From a checkpoint of a small CTC audio transcriber: 11000 steps.
Rows from block 3 of a small CTC audio transcriber, named by matrix and row number. Rows with one number within an expert belong to one neuron, the router's apart. Each number is 128 + 24 x the weight over its row's rms, rounded and kept within 0 to 255. All counts start at 0. Numbers have three digits each.
Before each expert's rows are labels from the 100 clips, of 14848, where the router gives the expert most weight on average: "responds to" is what is common among them. Only what is clearly more common there than usual is listed. The data: short read English sentences (LibriTTS-R).
# router: router (model.blocks.3.mlp.router.weight, 8x320), inputs 214-319
# up: expert up (model.blocks.3.mlp.up, 8x160x320), inputs 214-319
# down: expert down (model.blocks.3.mlp.down, 8x320x160, transposed), outputs 214-319

# expert 0
responds to: the word "you"; the word "he"
router.0:133129142137171077086104079131151117080114105061160146129115139149110129126076108111131149182143129164148101132124113158098154127082115160168142091075104088125114130152105135123120167148095147116153129086124110173099144181128126177124168131105101113135198149124106153095155122145119132153139119114092112141140131113145
up.1:144152156096163116095105146095125116168104109137133127162093137107088141132115137131129147122113108142140114148149125208089113163164125144144099125119124124097130126131161137156133143128142159137134101127149186133156122119093144132089119117137130143153130168113122171159138115143109178117134120098111113107143150158153
down.1:142083112108104150157150121135143122071162140124146115135105166105125135114110162111115126111085119089088115135116169134161119146137168110169125151140104149084134147142143128119080153188111147137135104107110161139173108105076126134115095141096090100131134113125135140130127114115142132159125121143144133091128065144136
up.2:099159124120135138102114106156089138179167156144142120130158154118118140173180123124113133185104147080102126127145107117109153120141119125140076096139108090156223120113135136109125115095144077141104123095123121121122058121103112137164137152150146094126151091105146115139094081115067126111092132083128134173130133119068
down.2:119173109153167135121157167161085099144149130123099132091144142139153103118193159140093107149071177114142108087101121090125105096172088157127125112136148116158135126106118171136140144143177106149138142119123114097134098100107088148145144121163122105126087136096166129150127096137090141130128127113157122147119154091133
up.3:158159180125147122099135090145125169135156099111127156161136120130143130112145123115125155165178096151157152139119118095110137143109118121155099104108148105114123110122119125111113085113131119128147115104140164117124128133154152109107132112150080089156112141151123098148122105102126131114161109055132124133076144075122
down.3:167136169119135114158095133100136106134125106084131153163133101143114126119166156106112186134135128112128148126129108146099124126126141113120140147096144130132130139153118154124108181149159163129131124134142160113130163134125133067107096071156183106136110087143118116132125131127120156093152135132155132136171134083140
up.4:070164113149133079116118096163115153128106150133115138107145080142113119162136110123157143132145123137161138126095075107119156127096106142154142135138133129096122147121118144125136120117125085096117120080084123142099123151173121149159147122147117098099136136131111129126125131148140144132135116116136103147125130068128
down.4:096164121113148172151081143110120157093132077165156141104092129088159071106108146118095160132100124128152135130133186173154105132129123130144112138184127147154141146117114130138139140150163136146121096172087114126142139093130118123084081085133165134100095102110142139114107153127139118160111169124133162139120104130135
up.5:112135123139140139153153102132125154109136184134120101111113089135173128070138135125116113194132127145151141115083105133133145100129108166146117118124146094110159130122132082101157117106093143108157129108109111122115102128142101135093091140155101119156127161112150103126107147137065143118093102073171128159103189121139
down.5:148145118139115118154087133113170106135113059116137172099120108119123130143143132124144176126144079122073133081178164126100135158123063101154124140082132111109098119120136112125152174142138125138142132114114161135111128150121114130109120094147163150157099120132137125116170151119142126091155132147117156119149105109125
up.6:132167127134154140079123089140129125147110162101121139117180130102132101164108117136138113141133151096105092146100088149142133121156123150163075109124135097167162134126075123123127127097180106119100115108108118133118112123143134146174113169133133120111138143136157114139076111144116074113146124099115143118115169101158
down.6:163157130099145124160120132172092120124118136108140155151127107124152147159140133130101110111122143116102125112112074101102169135176122145118117134122109121137091145123090100136127170147126162120120150165156109155129125146136136113134129124127129140111130098139103111102101126117144143118121130135140099132098142108133
up.7:122146114078120144091121147134167141128113144142129110107112142143153095102134127137167136182184137145110162110098143161156139133098158192139098093133113108123110127127089130158111130131112123115121137086158126127143118158140143123125135131151127163155142152167141124134105118083127115159120125124107162139143101109071
down.7:128103127113114124131104119124126105106105135133125111156113124103131142153158085130146106134139121112125149078105159094127130167139124130119134121140141138148105123108125124170127140122129174065108136119142123117146083138128171089100095109127131111159111135145143118107141117126124132130116157122132135124145086152132
up.8:118084145130183117101180094133087169114114183127135131175143131091127167100127142113130136145143117137158136145123099120107145178125106136172125144108149130181165151132089157141130113167150109141140121114131101126116127122166108144142134148179151106162141122152132132124145144114078137139117124121127078119112139092116
down.8:140125144084117119148118152149120125138110105086092142095145111074133137125120136103111162154155098126156149128148147141148142136120080147151149144088122154134082158100112130111121106133140141131131156143135149119156135091130136140084147130152174131141087155122127118120128121134123112111126148117132107153147081080099
up.9:089092176131129126081112130098131130125139108125131153159133167117145114117122116137121142105135095134161113120163166161156118152161106137069124107100138101121152101116143186160121133129100132138172135139150141128133130136113161129101105154116112158135160127136121164113132104136131187138129125121130093125155114106113
down.9:148114113122095072129164154129140129115130104103129129133106157122112142116135152137086115110150125097102159113121146140110120136138138085166135137128117152102110120153179145142103162153170112101115107103122139123144127105114144109128090100080133110138119135120116113119094124122141151144167164137160155138146120165142
up.10:143131110131112165174142138172107094138182125121096090150090112118119120165139120129127135095122170115124104137136079106113171154100146115103135144140145131144130132129183121133126116096147131157122155135144140115090148131123135123123131130088106115099141138133112137134134142159107133161132122153152154124125104150163
down.10:110093101127160151119125174099132120114133140147108102116153126109120160141117133114166121098099113159143089137122137134155132107149084129105152135134169169118153132124150152117112152132113122147125150121126120138159093140150124161140072102125132144139122104168134147109133141114172072118101135129144132124122138139130
up.11:090108124114128106070118120169144137129110094132096148145129109127108118137118112111117115127137134110130126158109105111122117138091179137123136158109123132116153117110176147138134135152083096099143143113139114147112113139082088131143143074090115123103133129117176117118167139080154164147136137153134111116167150137131
down.11:150130131077163174122159117118126182157126091155168133145124162135097135135149122090112122152135109098117168141131168163132144135149185110131092139106118116135170093160126140106147104141120116121096093158106114134139106100103114125124077100123141146130083093078171100102127125091110103174148113117134152121135140120135

# expert 2
responds to: the word "i"
router.2:123127151082157185151102143208115152135139142138141115129136124135146120116166097110115100109100133077130129102077147150147151080123184118111137176133095153119163144149115134109138097119146120096111148194164130131147087088114156070126152088105161119101106117102174129151124117121119122102154127119122145137094111115101
up.1:129161145128142158153142114134118134123103173136107099155123103137127127086185109124118081163158108133152132098099108069128129110118129144124149125149108074125118119126093105103129095153132138143130121113069090131138129170140101130164132103068092118110120171120139156124139124153097128149112150103109110153109170099115
down.1:139145097106131128152089144104162122122132155061134099126142118127122110123070100064071130145096141135130095105166149120115142151119148126166157112148101096154065128132127116100161115166096159091141121169132100143094148136087149120145152147140134133109146141057142146094157142165088112131158126128091173097114157125161
up.2:136156140112109126098118126114109147151159111129115123122132120127129120152097140159125154143103147113111113120151155117119118119154141125148121101101110096164161144130131114139164100154118143197158141096172178083124104127139091135143135162122129142111126124094129121103086109145136121134119137123109108106124127176106
down.2:125124161115087109126061115140122141118124166141122115134099117169147140099113118120120153067138125109104125107120146099143159127107142140107142133136120135124113126158145114139139104095142137115138158105146139122067060121125107148119122100118162131156122119114099132141184121141139113121153168112089111179125119131155
up.3:159099148142135147133118113125128114129128111123145114099123124130139168092077137139129136089140116131117156147107148142153175161158137127082092137172148147098116132140131117101161134112150108121154139134138182160164174122102153102128153108123088174135147123141078149132146149154141120105164143169125120150188100115153
down.3:123135151158127085148138084119126126143143090147139133136156114105160155168126117085128146131128090131122141131129110108149136133120101147143152128130146160132128146179103084120158125123111196145156129115111118143141104152109131168107080112087168071085134123138080088144153157109130121170108138123191070111145120131135
up.4:106129131132073103127130124176145069124118107096115143053156115148128126143124138135112144150117160083118115114092134138155108133099112127087091094180138124153104098107159107126091144130125119158159122100135117130106121179131110146118161185091114136132152124137138106089136141076124118129066145149117155130111148135129
down.4:145170151161109122146126168145129142165123122133096114131116145160153102124093113122116114149151111103142094139098144099156080125140131129122159103177123079130115112105147127121103144100139162141104131084075110152085090148148160122143130154124123123139144125171115120115196129117102107121108138152113126141127153108136
up.5:074122113092142096118118136164129138162116115107141157118144120124147089145140111175110104135110109132091148116155158141126116115149099147165160145142108106133118137146150090121122075126152104112151131139162197113171108116126097105150131138122135102128148116100114143150156073110098120079108098143122115123114137105140
down.5:103091170140121132128083148165101122108101116134156132155107114145104130122129085151155162114148112135096119128139116143147110105170092120127186116110139114117112118142166146120131118108147151162140120121141128141079085121132127116138137139152124203127100101142131141141165181109128112139140151128134121117169163158161
up.6:118151123079118102093101143170157109149117110130147163104155129124132117170120118154119132153104127099107140095131152182109113108151167138113134121128100110148119129071196171143170127160094080155169139128171158111112115126108148110143155166093123141124134130060145131139158115107095126150115134170154131099142139123146
down.6:128126134163129129145070142118102095101133134151152101158118115131138104122143109133098112120133140121126154086102135114165102133124121099141173167095113098126141136098159136121119119139131115118143144091144129109071079128142137101136119169163106137123139096111122162145177115115130108139136152071087117146123162111090
up.7:112170159143126130159146141142101136147113152104126104164122112127123129141191113140131088130142153109130155131081076107139148164149122125116121135180115079108120144097106163127122116117128127121119125124079101141117124164139096106133138094092130130086117118130146126108136112158074130155119136101154161180127122092114
down.7:135119109125126087161113121115153147130164150066149110136131152135115085123083084073097186143148153143133110119150147160138106116120119146152162122130122164148056163158116164089143140152120148090144132135129091178109158138127142163135165163109122132144144134088140138087129123132113110178139169107092178122125164105142
up.8:126084184119124181130147084166118110122148118125106131093141121130130117122123117117121095111122162121114141139154135156126129109140147135123120127163130113121125173121137108158112129130105085100117132141142130134122198112133176087121135156134169147122090124144064147139132134118124128075165120118134149123135141080106
down.8:140094122119113142143133135110139089127109140129124137128140107108132125141091116089107111113111156124147132124117131120117139119126127140112081147116137100110170163110109131128137160216134151105130132107098087092079166182160152097111143163166088138172112157168146113110135147115131116177095110165186134102120142129121
up.9:150137147137111106148150154154139096143156157090136112134095112161142116099141073132146078138135125141123135113157121151164163152103128142090107123178134129124119134122132127150115113137125174132091129135159086145153160125182104131137101141133136129130097187137120109171082155151122116138116112157135135105135150093097
down.9:129084122131114105134133137144152081132149160108154110141139160123198114139125159055106150143095140113102122105132099144108168085145132126118121177143114116171143134147102136116104080150134120118145151105160096099088132172061085130116118140141131124158140077106138163134145125110099137185172092087127145162154149139114
up.10:205131131122134118119117073123121105120175119122140119159104112141126139121136122141120134130125109117129159163119109121113231123068145113163122126113148117103114145171139102079135102106116135115107149134146139170138133129117118141125146120137147131119150124104078095126125123167167154152148134155127135102153123128144
down.10:106137111118142108131100100143116097116110099109122102128093117162164169131140156140134126141132148146103108126147133109138148150098128138128151131133136132101093107155132100079126196142083122117165126114125143138096146173168089161108127127084145110109159142087089111089131139135140172176109153154158125102156073132171
up.11:138132136085131166142114125111138152131108122125154163117177141125152156137146113152103081130172130118103176132131148122147109117170144157143105115142122120097116117100133132089160126141120111107190120127122132141120170143133143108149180156179136162120131141082129126127147146088138134112159138131113160139166111111131
down.11:129176108164097103136159134118116101134118125142113134152121101084125147118104084112133141110077115108128147152093144140117126140126134159118100128131100158079125112111153128087122167169158175104102145132103075126148126102176120155118099143116121086104122125145148125107154162103117143118085139105179082133149146143126

# expert 1
responds to: the word "was"
router.1:104140098115096114124157051089155132086140159133144114123121115139138111093122116081160120123109154126137117100111119133145122121117167153129082104162155151137101110158123088116145103163106140110088106148102143131131081113144103158118104157115124136132108147149104094134174154138174143143139168128121145126152178089120
up.1:162108120132137141146109152118132120116072104119137133141123125112124166123121109154127098163170105159117159127111125139146171184109186128168150128075174123106096131121124134125137155138138123079156126108149099130114133116158157128124105169154096137147122113157140141123086135039144123141157121127106104120125119141084
down.1:128114134140165133119109165149177068090128121109124130119120125122144136156130120150155119144118109099108105188132115125156094127109119165096092076091124125124091138168149107145117124120137125105124160073146047123129070170085119134143115093142101114080170118102167134133100117126140125184118157105113109107130109141066
up.2:118090146134113173152129114136128096129126105188099108135135130125148103127197145122143106127128138115166095131110102133118119106157150118086083112149099098101115114115105125133092092156114141133100105140100162124127155097147140131119112136128109132155085137176105135125166159119125150086172109126125141139145140114114
down.2:133060136141119131126148127169116101118128103102148146134166113126072125140107175084129121056139168136148108128125070115097172112151130093133143129126149129099114082108114175153093137145123129161161119145141124163079101139158164149169132132115113147173152115087116124122137170144136140099106130090134101138143109142125
up.3:089146112120118124111121094186101109138109156100118134126108100151086092104121113117181153156134104137194154153105125092093144160063133160120114085133194122114135143117088138159101186128108113193154157129143131098084110116120090116163166138149150124161129108165183155138116095101109137128090111143127111144106092111130
down.3:134129107099120165137078115138135113159087156103147130114131139108136129139121135135115122153111091077121164119120118125123114113176118183118130111126122107153163143129118117126119113140163107120096137119157164114157137109150082149102157100160159137121161145121112148078150107119103123124095134103168098115099096127170
up.4:131149133154112121138133135125140114115126136136156101133124069177073148132091113114119132142134128115158125116156099122119120097087092092094089149151131142139154108144144123148120139127130127169083133116113122140102104153131111129124129114095094159097137087081147135120140135154099162150144110141127136186131134146128
down.4:155136111079105111112053127134126147172127154093123119091101146134161154118124142131088151127115136129133140164136111128099172127149119116165123119101105119131144154174140122121150111197194151081109164108122122145181139147071105108106156104101144147088117151113122146134088082080106131166135163136114163162109140117162
up.5:123114166105126185136101132100130105115137134206068135156100111122161108126145139125108142107165115101135133119121090123134131075129109119121147100116107109160138134109071114104117100134113118126122126125107148111140172094145173108131077157121125111172096115170117138126104121118127084118111127048135120161127122138116
down.5:138078149174154167129135116136167146130159104119185172096100145130096093114138157112142115067115121135160093142124106119155107173092131090081103131129158120085142110133121152101103149122119144138138106126121121136130126151160157115128088124140084122138142161139109092121144148176150156076139140126133165149126104145116
up.6:142134143155118195134158131093132136150125107194083161166148130119117094134188137122146123118141121130176121155120116090107098075158135081102086119097143116130140117129105130128109105131120135101096095158099169105170131094160178116142060154141093121132099152189087103132124138132120112080149101133141095105094141114147
down.6:100084121125103144146156111156133101112138096117126201121122127129096109125151187126115139078113126142113075119115095115129153138080137096137143141136150143080135116115120132120089163169107166133137095122127099170112112146141168117158111140096095152133117153105141099109147136166181143097084142123151089132149145132129
up.7:142149148074126146099218115133131130130151109121133149109133161096156171129138111137108094114130129168120163123162137160137141153178093141155141104137106106148111168114128170126167124114129118144120156140145123122092146112103102106127134170129107117121106154087096144153113112159114107112139134131094134098080162123138
down.7:091147144114166109126134158128142116133097078137109107118133128105185143118126137169123118179141117159111154125077117121103077153096121080122137123147114126138102165126121142152142163098123080137150138123151154119099117159120148147104117104078116141109110134106139093124159137117136128122090099155155128155152129147169
up.8:132129127150131116130154088125126189115160157149149098172105155119150133106132139141108112104132112098126138128097122176134150100131132091173120121149122125134114107141153109183130107108120143116137107163123155161133112131114151109125144109107170125128101164136099115129117146127137129152175146125128150116162151095122
down.8:106104119078163074123115205141172125107158160123094081137126119102138118135181096108130172150134075097138138109167158166121113086123127166163097111144157167150166119161158094113124119112074136125127118123100126122147094127124114138103158132152126150149110111165122127106131152152097171175118123125093122127138116100101
up.9:122100138113108105143146156114108169122124095095103097127097128131135191108129121116108118136113129121117135118165104171118136141160171151102124121147153164141099117103123133142133167124118140160131146096162106076132185122147092117144113128105125147094108127148112142116114152115133109139111141164143131122131100188129
down.9:091104148170174130145081112174121143145141165152111061108128099140179105136159164123133090125109107132146140149125121120122109138083158130117160135120123157096041094153143136110107096109104128117144135146119132115129113146135134125147109121095160108120126098132114134123129091106146122137160148177159113085102109120142
up.10:116109148142131113131135088135133106126141169142130127147130113115103149138136122125151131159136158122126116119133108149093125157119125118197080143160135121111122128135151103184147118147131108107104114082113081124099163168099144140116107120107155139115099114163105140130134149193137136113167141154115135134164174114144
down.10:101106140107155143100119157117126125130122161148146131091201172131084119126136159073090133094127148122146159131091109126087120126201154112101101167162110087122138125098119148100127133126126170104145138136125124164162105135110135132104131132103116149133120078138127097106162097116136147118151118113136150152117111139097
up.11:140158116081079111114142165095136106114126141161149139115127096160137138110136127145092156197085120122117192143159146143148139127093110167149114130134166159117099166078176097144118135147118119120127158077159110121117140141143090099117116136138104147144146142091142118113143109124123148136107127098138151133123131154180
down.11:153146106117127095156079142121106111141118114135141122109120126127127163139106106083085176148126140127127096103107118106147151128146133147147144155120126125126115117101123090132129111143132102149122121130175168153129124169097108130120139125116157116088115142097107114130118125147099110138175118133141172088158135144168

# expert 4
responds to: the word "said"
router.4:120103110090164168144142156119120128152142131123121129122112125188139138084091154176110121129169123138137175161133132141100153126139188139100148155176172115133114158130137142132148151135121164142130152180138128147149147125156143135117122124154158149158112137136111105149108111097098123105122117169147116152132169168131
up.0:088102111128136135130124122087124184096166092137112096101151148158157144109124130173107101107192171177141157166145116109098090088128145137132131128149138099110117130100126116102122144117124139124184114122096130136128149156118115152111135127103158149156153132165095079143118144089071107126165120127134139106150117155098
down.0:122100114125118123118109139115145143134107145126137102110109154166151114131095132125115157104120154167166134069136120115112106148106131115101156157076155150103095171108101110101149151115115088135081128094131093149099093110082157126129105093156131114106101084097161142113097108141180134174118156124126130127172149152116
up.1:108108145118151133123132140119107132123145129156102097155095123165158122106120129178104123132167113159175185137114115144091128141120180156119168138158146120145147109112118132123137135183110139119187130133153154127110128140141107127144115103137152144138127144150135072165136136105105153091141104135169131116181148152119
down.1:143131088097154108151132163128130132097146152104116150085100148118146095102109121089092152126141110150125109073111103111094106120129124128128136111080088164091068155128118095123155099114129101122101121099106123139110109098084174120112083133118128110088082102142126118103126129128129082135132151144156146098099127104118
up.2:126120111091119085090139167130127110154162164144090109118129114127165100139137118117093152184093105135169132148098127179160203105124141190118170172130096095144161144114157200121167143161105129133176171121162163132117132150163117136125116103141131148151140182127148109142137084141121141096108134143194139152118157132170
down.2:154115104100160134142136138125123125122113147112107105122119132112167075145128165150079134151147105113101124132106094153130117105199151145140138137078094180167148088122127119107124110120150138119148077135148135137137102112108154164096130143122157151121124145118139164121137131084105064110159124148113137098079128115148
up.3:135105102120155129120126142155118097137128176136071078133139120147147146131113136168080126121155130135190132150134112143072135110135159146105140155173161116129157161107142160095139174146123139110167137130129156155142151121137122151156109088158156159123118127149113068133151090132103120139114110149148134166162158170142
down.3:077123097126180119148131143122118137132137126110143107109132119123151100134121158117102107109136153125118090077114078116103086142129146130108152115039105154101115123152111095110142142141105140147109121094124140157121078101081149112102100155126101097097083117116151132136132126099129077157152127149155110099122128161136
up.4:136090159091110158153092142148139119164080153145053094102122136123138140127136122156136153108173090076138166133117145133130134091120135117119158144146170138122110135110098139120147107173103122096119149127122102115137169108126145107138131083140149126165064149142115113145152106101104103087177160146127108152142135123080
down.4:101142093160131143152128123143099132139123173150094095141148104171123145115111174154113092103151161097080112113137082139140133175128161124120144175123093158112141095104143162137133106155101109115162134121092120141094107159119131134107160132081105134135155092091128135111109124184109127134113088104107110126167158128137
up.5:130170118121105112148161138114143163117151071129137117117096141127161107104131132138108128148134138134104148154132115157149120104122108109123169131126109097118100084118125117127168100152111158114215110135104125116110137143134118117096128147082142142154104161133105078123094125111104112110107138123149121090133115103128
down.5:162152128110155160143163152118136138151096144120120143123086184143144111109116117148113139129116139108116141109121122138137158166141138151112184127087122130160108145098123149180122152114150122106118097102135076104134128100106139123117105116141121126119123155095128165094082132138157081130081170132112137119088136107121
up.6:119151094107147082153101139101095139111106090125157137133136116139130131135162132167118088189124149108074144160126129132158110149151161121164128124135188160122140125109168102130146154144140126108191125121139123125150077104174134132100106143106127121104138124100119098169117128125181131150131126139155149102167089106124
down.6:149113140106137159132114168061122116098133103087144144099095173117151167120136140118099139134124155150125132118142133120138147111155152162151180145105091141160108172131148102116132122156089100100112116108138137122146129137118132144093103118166159136143182126111125110126097146102177099118114143102129137106138159149114
up.7:130100114095152104102133134131118084161131155126098095116158112130147123127123133182113141126144113128160138118123121141128163119132173154073145126171121112124138157128127175115158156155115156098177160136139135156141167154149137155139136087126141148153111158121106105132141073129102110092138145163133154174134165144125
down.7:093117105145187120135136153119110167100113152128119106134146124132131104151108149137090119142157126113087123084109083125134105135111151134108167146020109138078117097134124107124152129139092118106135123076162145162118079139060153135102115141094110105079120112117121128096119142106122091150142118146144097124106133104142
up.8:141155134141141148157132097149154102146190114100153152127113145112115131139117150127146142118112091101105122115125130075116118121124116076115124173134107128098118144142140092169093139135132149170151153130108144133129152122094107138112132098122133115157098125169114153130150112174141120128121127117118135129123143122165
down.8:085142113147136130106129089104103100156106105131181125125106149120109133146057098122116146124081119141145143112092174149102154119116099137140109124132155114102131178099085143204150144144135103159144143133103092139104096172125150148111145124134156088131117105132125138134127095127098144184082122098158116102159108139129
up.9:082141140165130101133136102178100128109130155161122143157109095155111142149118137095138115175134139126147103184121072131126156157082132120117117087057146155127128140124106085175103117157123086124134142094149145137078111107146141104182109108122144108091139098154201160122146182125121155153122116108124099140156124096105
down.9:128123142123171146126142139147125110130162154128133149168124108162087108152104087113179128126151133149127159143076111137110190168083139098155109103131144128092148128165135175175137139114116165111117147136144119112096067177148132137144101123133109151104107138139134125114110100163157161121120111121119103132120130135144
up.10:126137152159149163115093143172153130141154138125137103144093109139151129142115115071129128136131128147181105121087138146157193128121132184099159155135158126160141092155050162127110143122128150140151138166101101123132104147117139121105150116144093111152130131173158140114155148146107141122114135097174104128152126107128
down.10:132124110080116152114127150097154138146109117135183161107145163122135115130140118149109151139153155112119138145163167175147135101193090167178166110154090148163129147105150138131108153104160107149168094150138134123157169124116140140120132162132176154178117137114101164107093114137124127117134123147118144104091164114133

# expert 6
responds to: the word "in"; the word "and"
router.6:159086153163105137161082169077152137134148109146106127086125107103126168152087140160139127090153135123127097128133124116147088155164121094092147134091102121105132128109125157136120129118155105146140159106130130136147185143130150114125115150160096151140148089162121162091116173123139116131176122132139138112199078160135
up.0:141135171136126156122119141128146110149128112197143130145097122111132128147077135181125145105145168103169117125150122166111110162131132145124140127124120125162147153098136155171122094108154118146124183123134139130117144162146157110115076155106095142156125142126142126120093145158117152124141127143135128102132142103168
down.0:136139099131124101129117182107142154120107113126141188099136110143159170125137127108171143149146129089106139095170153158142143094111101117134132109115128134138105117152117131117135109086129168185102141137156155145115122147150141127170182119165140142150124116095123130149119143114127144150137130126087107121128061128103
up.1:124099141123129160162137157126135134160094149156132119129130102106120162079153082137151143157210135152135150153104145146141134167146132165142130137127129153110099132082103093117133096111124125145145111128093117113165135120179141107151113190150131161141152112130146156081101117127127159145150124143144085160079116142072
down.1:128147184102124140164182140140144141152092104130112148184095170168165112055133108106101122139148111124114098098122169168086110134103151101105118133141091127122100164159154115136130128125131144138145126153154130170110103130128121111145156154131162149129145166124119129152156141139158160175136112147121139145152116167164
up.2:145138160146143150119133139093116094146143162135154172122121116118140146158130126136117103150086164101145134129158086122117146139162126132118108154113118096135154134099130145165121110137106114144128126092128143108080145135111108102116080111154136145156116124107160133118104171153121127078112107046177147118144124136164
down.2:109117121108128178132114138122132142134146130094154139132175109119150127142099145109125159101117146126139148102172146105097111142132162113137096154090151126143146119124125131103141155136117144138114137109075151157113086124160119126165146113151145130139101103085122090088112153119169139123098151080133134106136138129140
up.3:140121114104085144112148115115127154111141118130143173137106133117124130165104139131147083123106149107137120101102124140145098132107192145121140147140124093131138110107173102167124143173093099119139131117080132117118122120066086110122162108136153128156129118124102103093164158073130183125143123063158160118178130133126
down.3:118116109121091095094134106149140097129108118086160147092133121189149139154122139155101114111105150129122145090111126157112181151114091137150106140135114137158129136151113105085110150108103090092123082107148150125124119142129107150151132095134097169131133116114098170126142103132166126147091115142090142120105117167166
up.4:119129092121099138087122125121116140138141112136109109121120163158127105105121134173155148121155059187158106103142155113094096078120104120124110090128120134151168130138149194137112098124122145143132103165160152117147108099109100106161123125123148132109131129159140097170097123077147117106108103105084142123131166165091
down.4:129147147129119121119171141140065145059144128110118134093112112136122143132092135117091137125113124088124082122133132128147079137112151155128127149148131168157135119157154124126168164146134128106081131135096077113134111103101121133145122103131141146117130120112129086135155121119099129144126132127133151126154113104099
up.5:125177154150160104141136126132114104129115144157140092119137112145121160102138115111140109135110141123141157131093118131084154170148117117109129159132142127107134158124144171114110119078109114136115149127158175125108111101164139127107072110110095162081124144133105168170122138118135124112138144154133095117143126092148
down.5:159091125136122130107101141103148113120125099086169115145152130139149098188127135130132122155107116160145158136117139124088127116130111108145149127135111112132115096108151100115136120144153176109126135140120139141148105119133123149127159194125093160130144111134135103157151150111154148150135135096143155120154121122107
up.6:135084105140102096118142141140098122154140131112096148110122148173136134110159123133129095115120118167135138139114104152108127116133137105112145158187127139103135146128146162182090120132149121150136093119110151149138143127133127133124180127099111087155148106153064157170179133112172111084169107154135138138120124150147
down.6:119134145120105129184113128119131099090122112096167084125138163116114094109114140121123127126139119122114142116093109134200131137120128099143124111105072149153076084142125102130150120179117142095156114106149146142126156132105140130117142164120112138145114148116131160129131106183155081157113129121091090121102093140146
up.7:117137112084099153116129123116127119153134106140153124114122136123150149128172142136124101127163129110115166135110165129121113175136125113111119158186131162105141126068195109155098146120107129141143121137108145105155138054060100132113124101160141134160095109106112083143156117080136140121107111149192138115108136134110
down.7:107110105127132077154122094160148111087074115148152127132154095120147120141121134120126120141130116142117129157132149164114115146144125134115099137132130158139107109156145105153108112168080145132156102116162184137107132119162149124129135110054154166116094164108133160134139153148109145107117112134149120120098078068141
up.8:119105110119101159081156113134102127148157142112136189088174135136136135181137149132115086128135152104135119147152112117141121115135159133131131133129147110187129089084085146177145096165103088148143098145121107117120135122124127119143137115165135103158116123127147162100151144071139137118127178073157157113148117122148
down.8:118151175121107134105130114118147129082122108117161139148117121114136126155089126128139128121163124124080133101149103133151146155111123108136142161083127102102110161144088119107103126123122110093122115133138093146133139141147114126128130141164122127127155116144105155105103134119158117139125113094117140088137122093150
up.9:138123112124121188164146151143089132122154132159142089134147093099157182114138124121122107137130144095105135181130154133128143115151197155099120169165153120112103100087136119098140091126129136128134149166146140139151124120140137085110166120142149119125116116113111136140165158117107127105137119137169094148182095132126
down.9:115128080149169120139088124127108110155171091147140146112132143137207116120115163132125122123127139105101098157138168168131127128128140110128115126160120142124116140153175091154146115167123139120147097148142126165156123142125138149191137102120135117089141140100124115135130153105177143185133190154154110127121120138112
up.10:131155110146120112115131090131115104111184112096080093123123105098118154148109149122187130116133134175187106169096095102073150123122101157142139128129113088130091130146128118133155135144114109093084132094108140122084136132167109149137167111119109085114151162124094136125124122119077128132130148126107117108162131154130
down.10:135142114132127123142123151146108087123137119125123144101117074110116150102117186126089129117075115121153118168158160143088126126127127153129139142131149115144113125153137150123151138171148132130145185121137097143100092133156124139086155117113114153123117184120114133118121110134093109163172148096146149132106129126149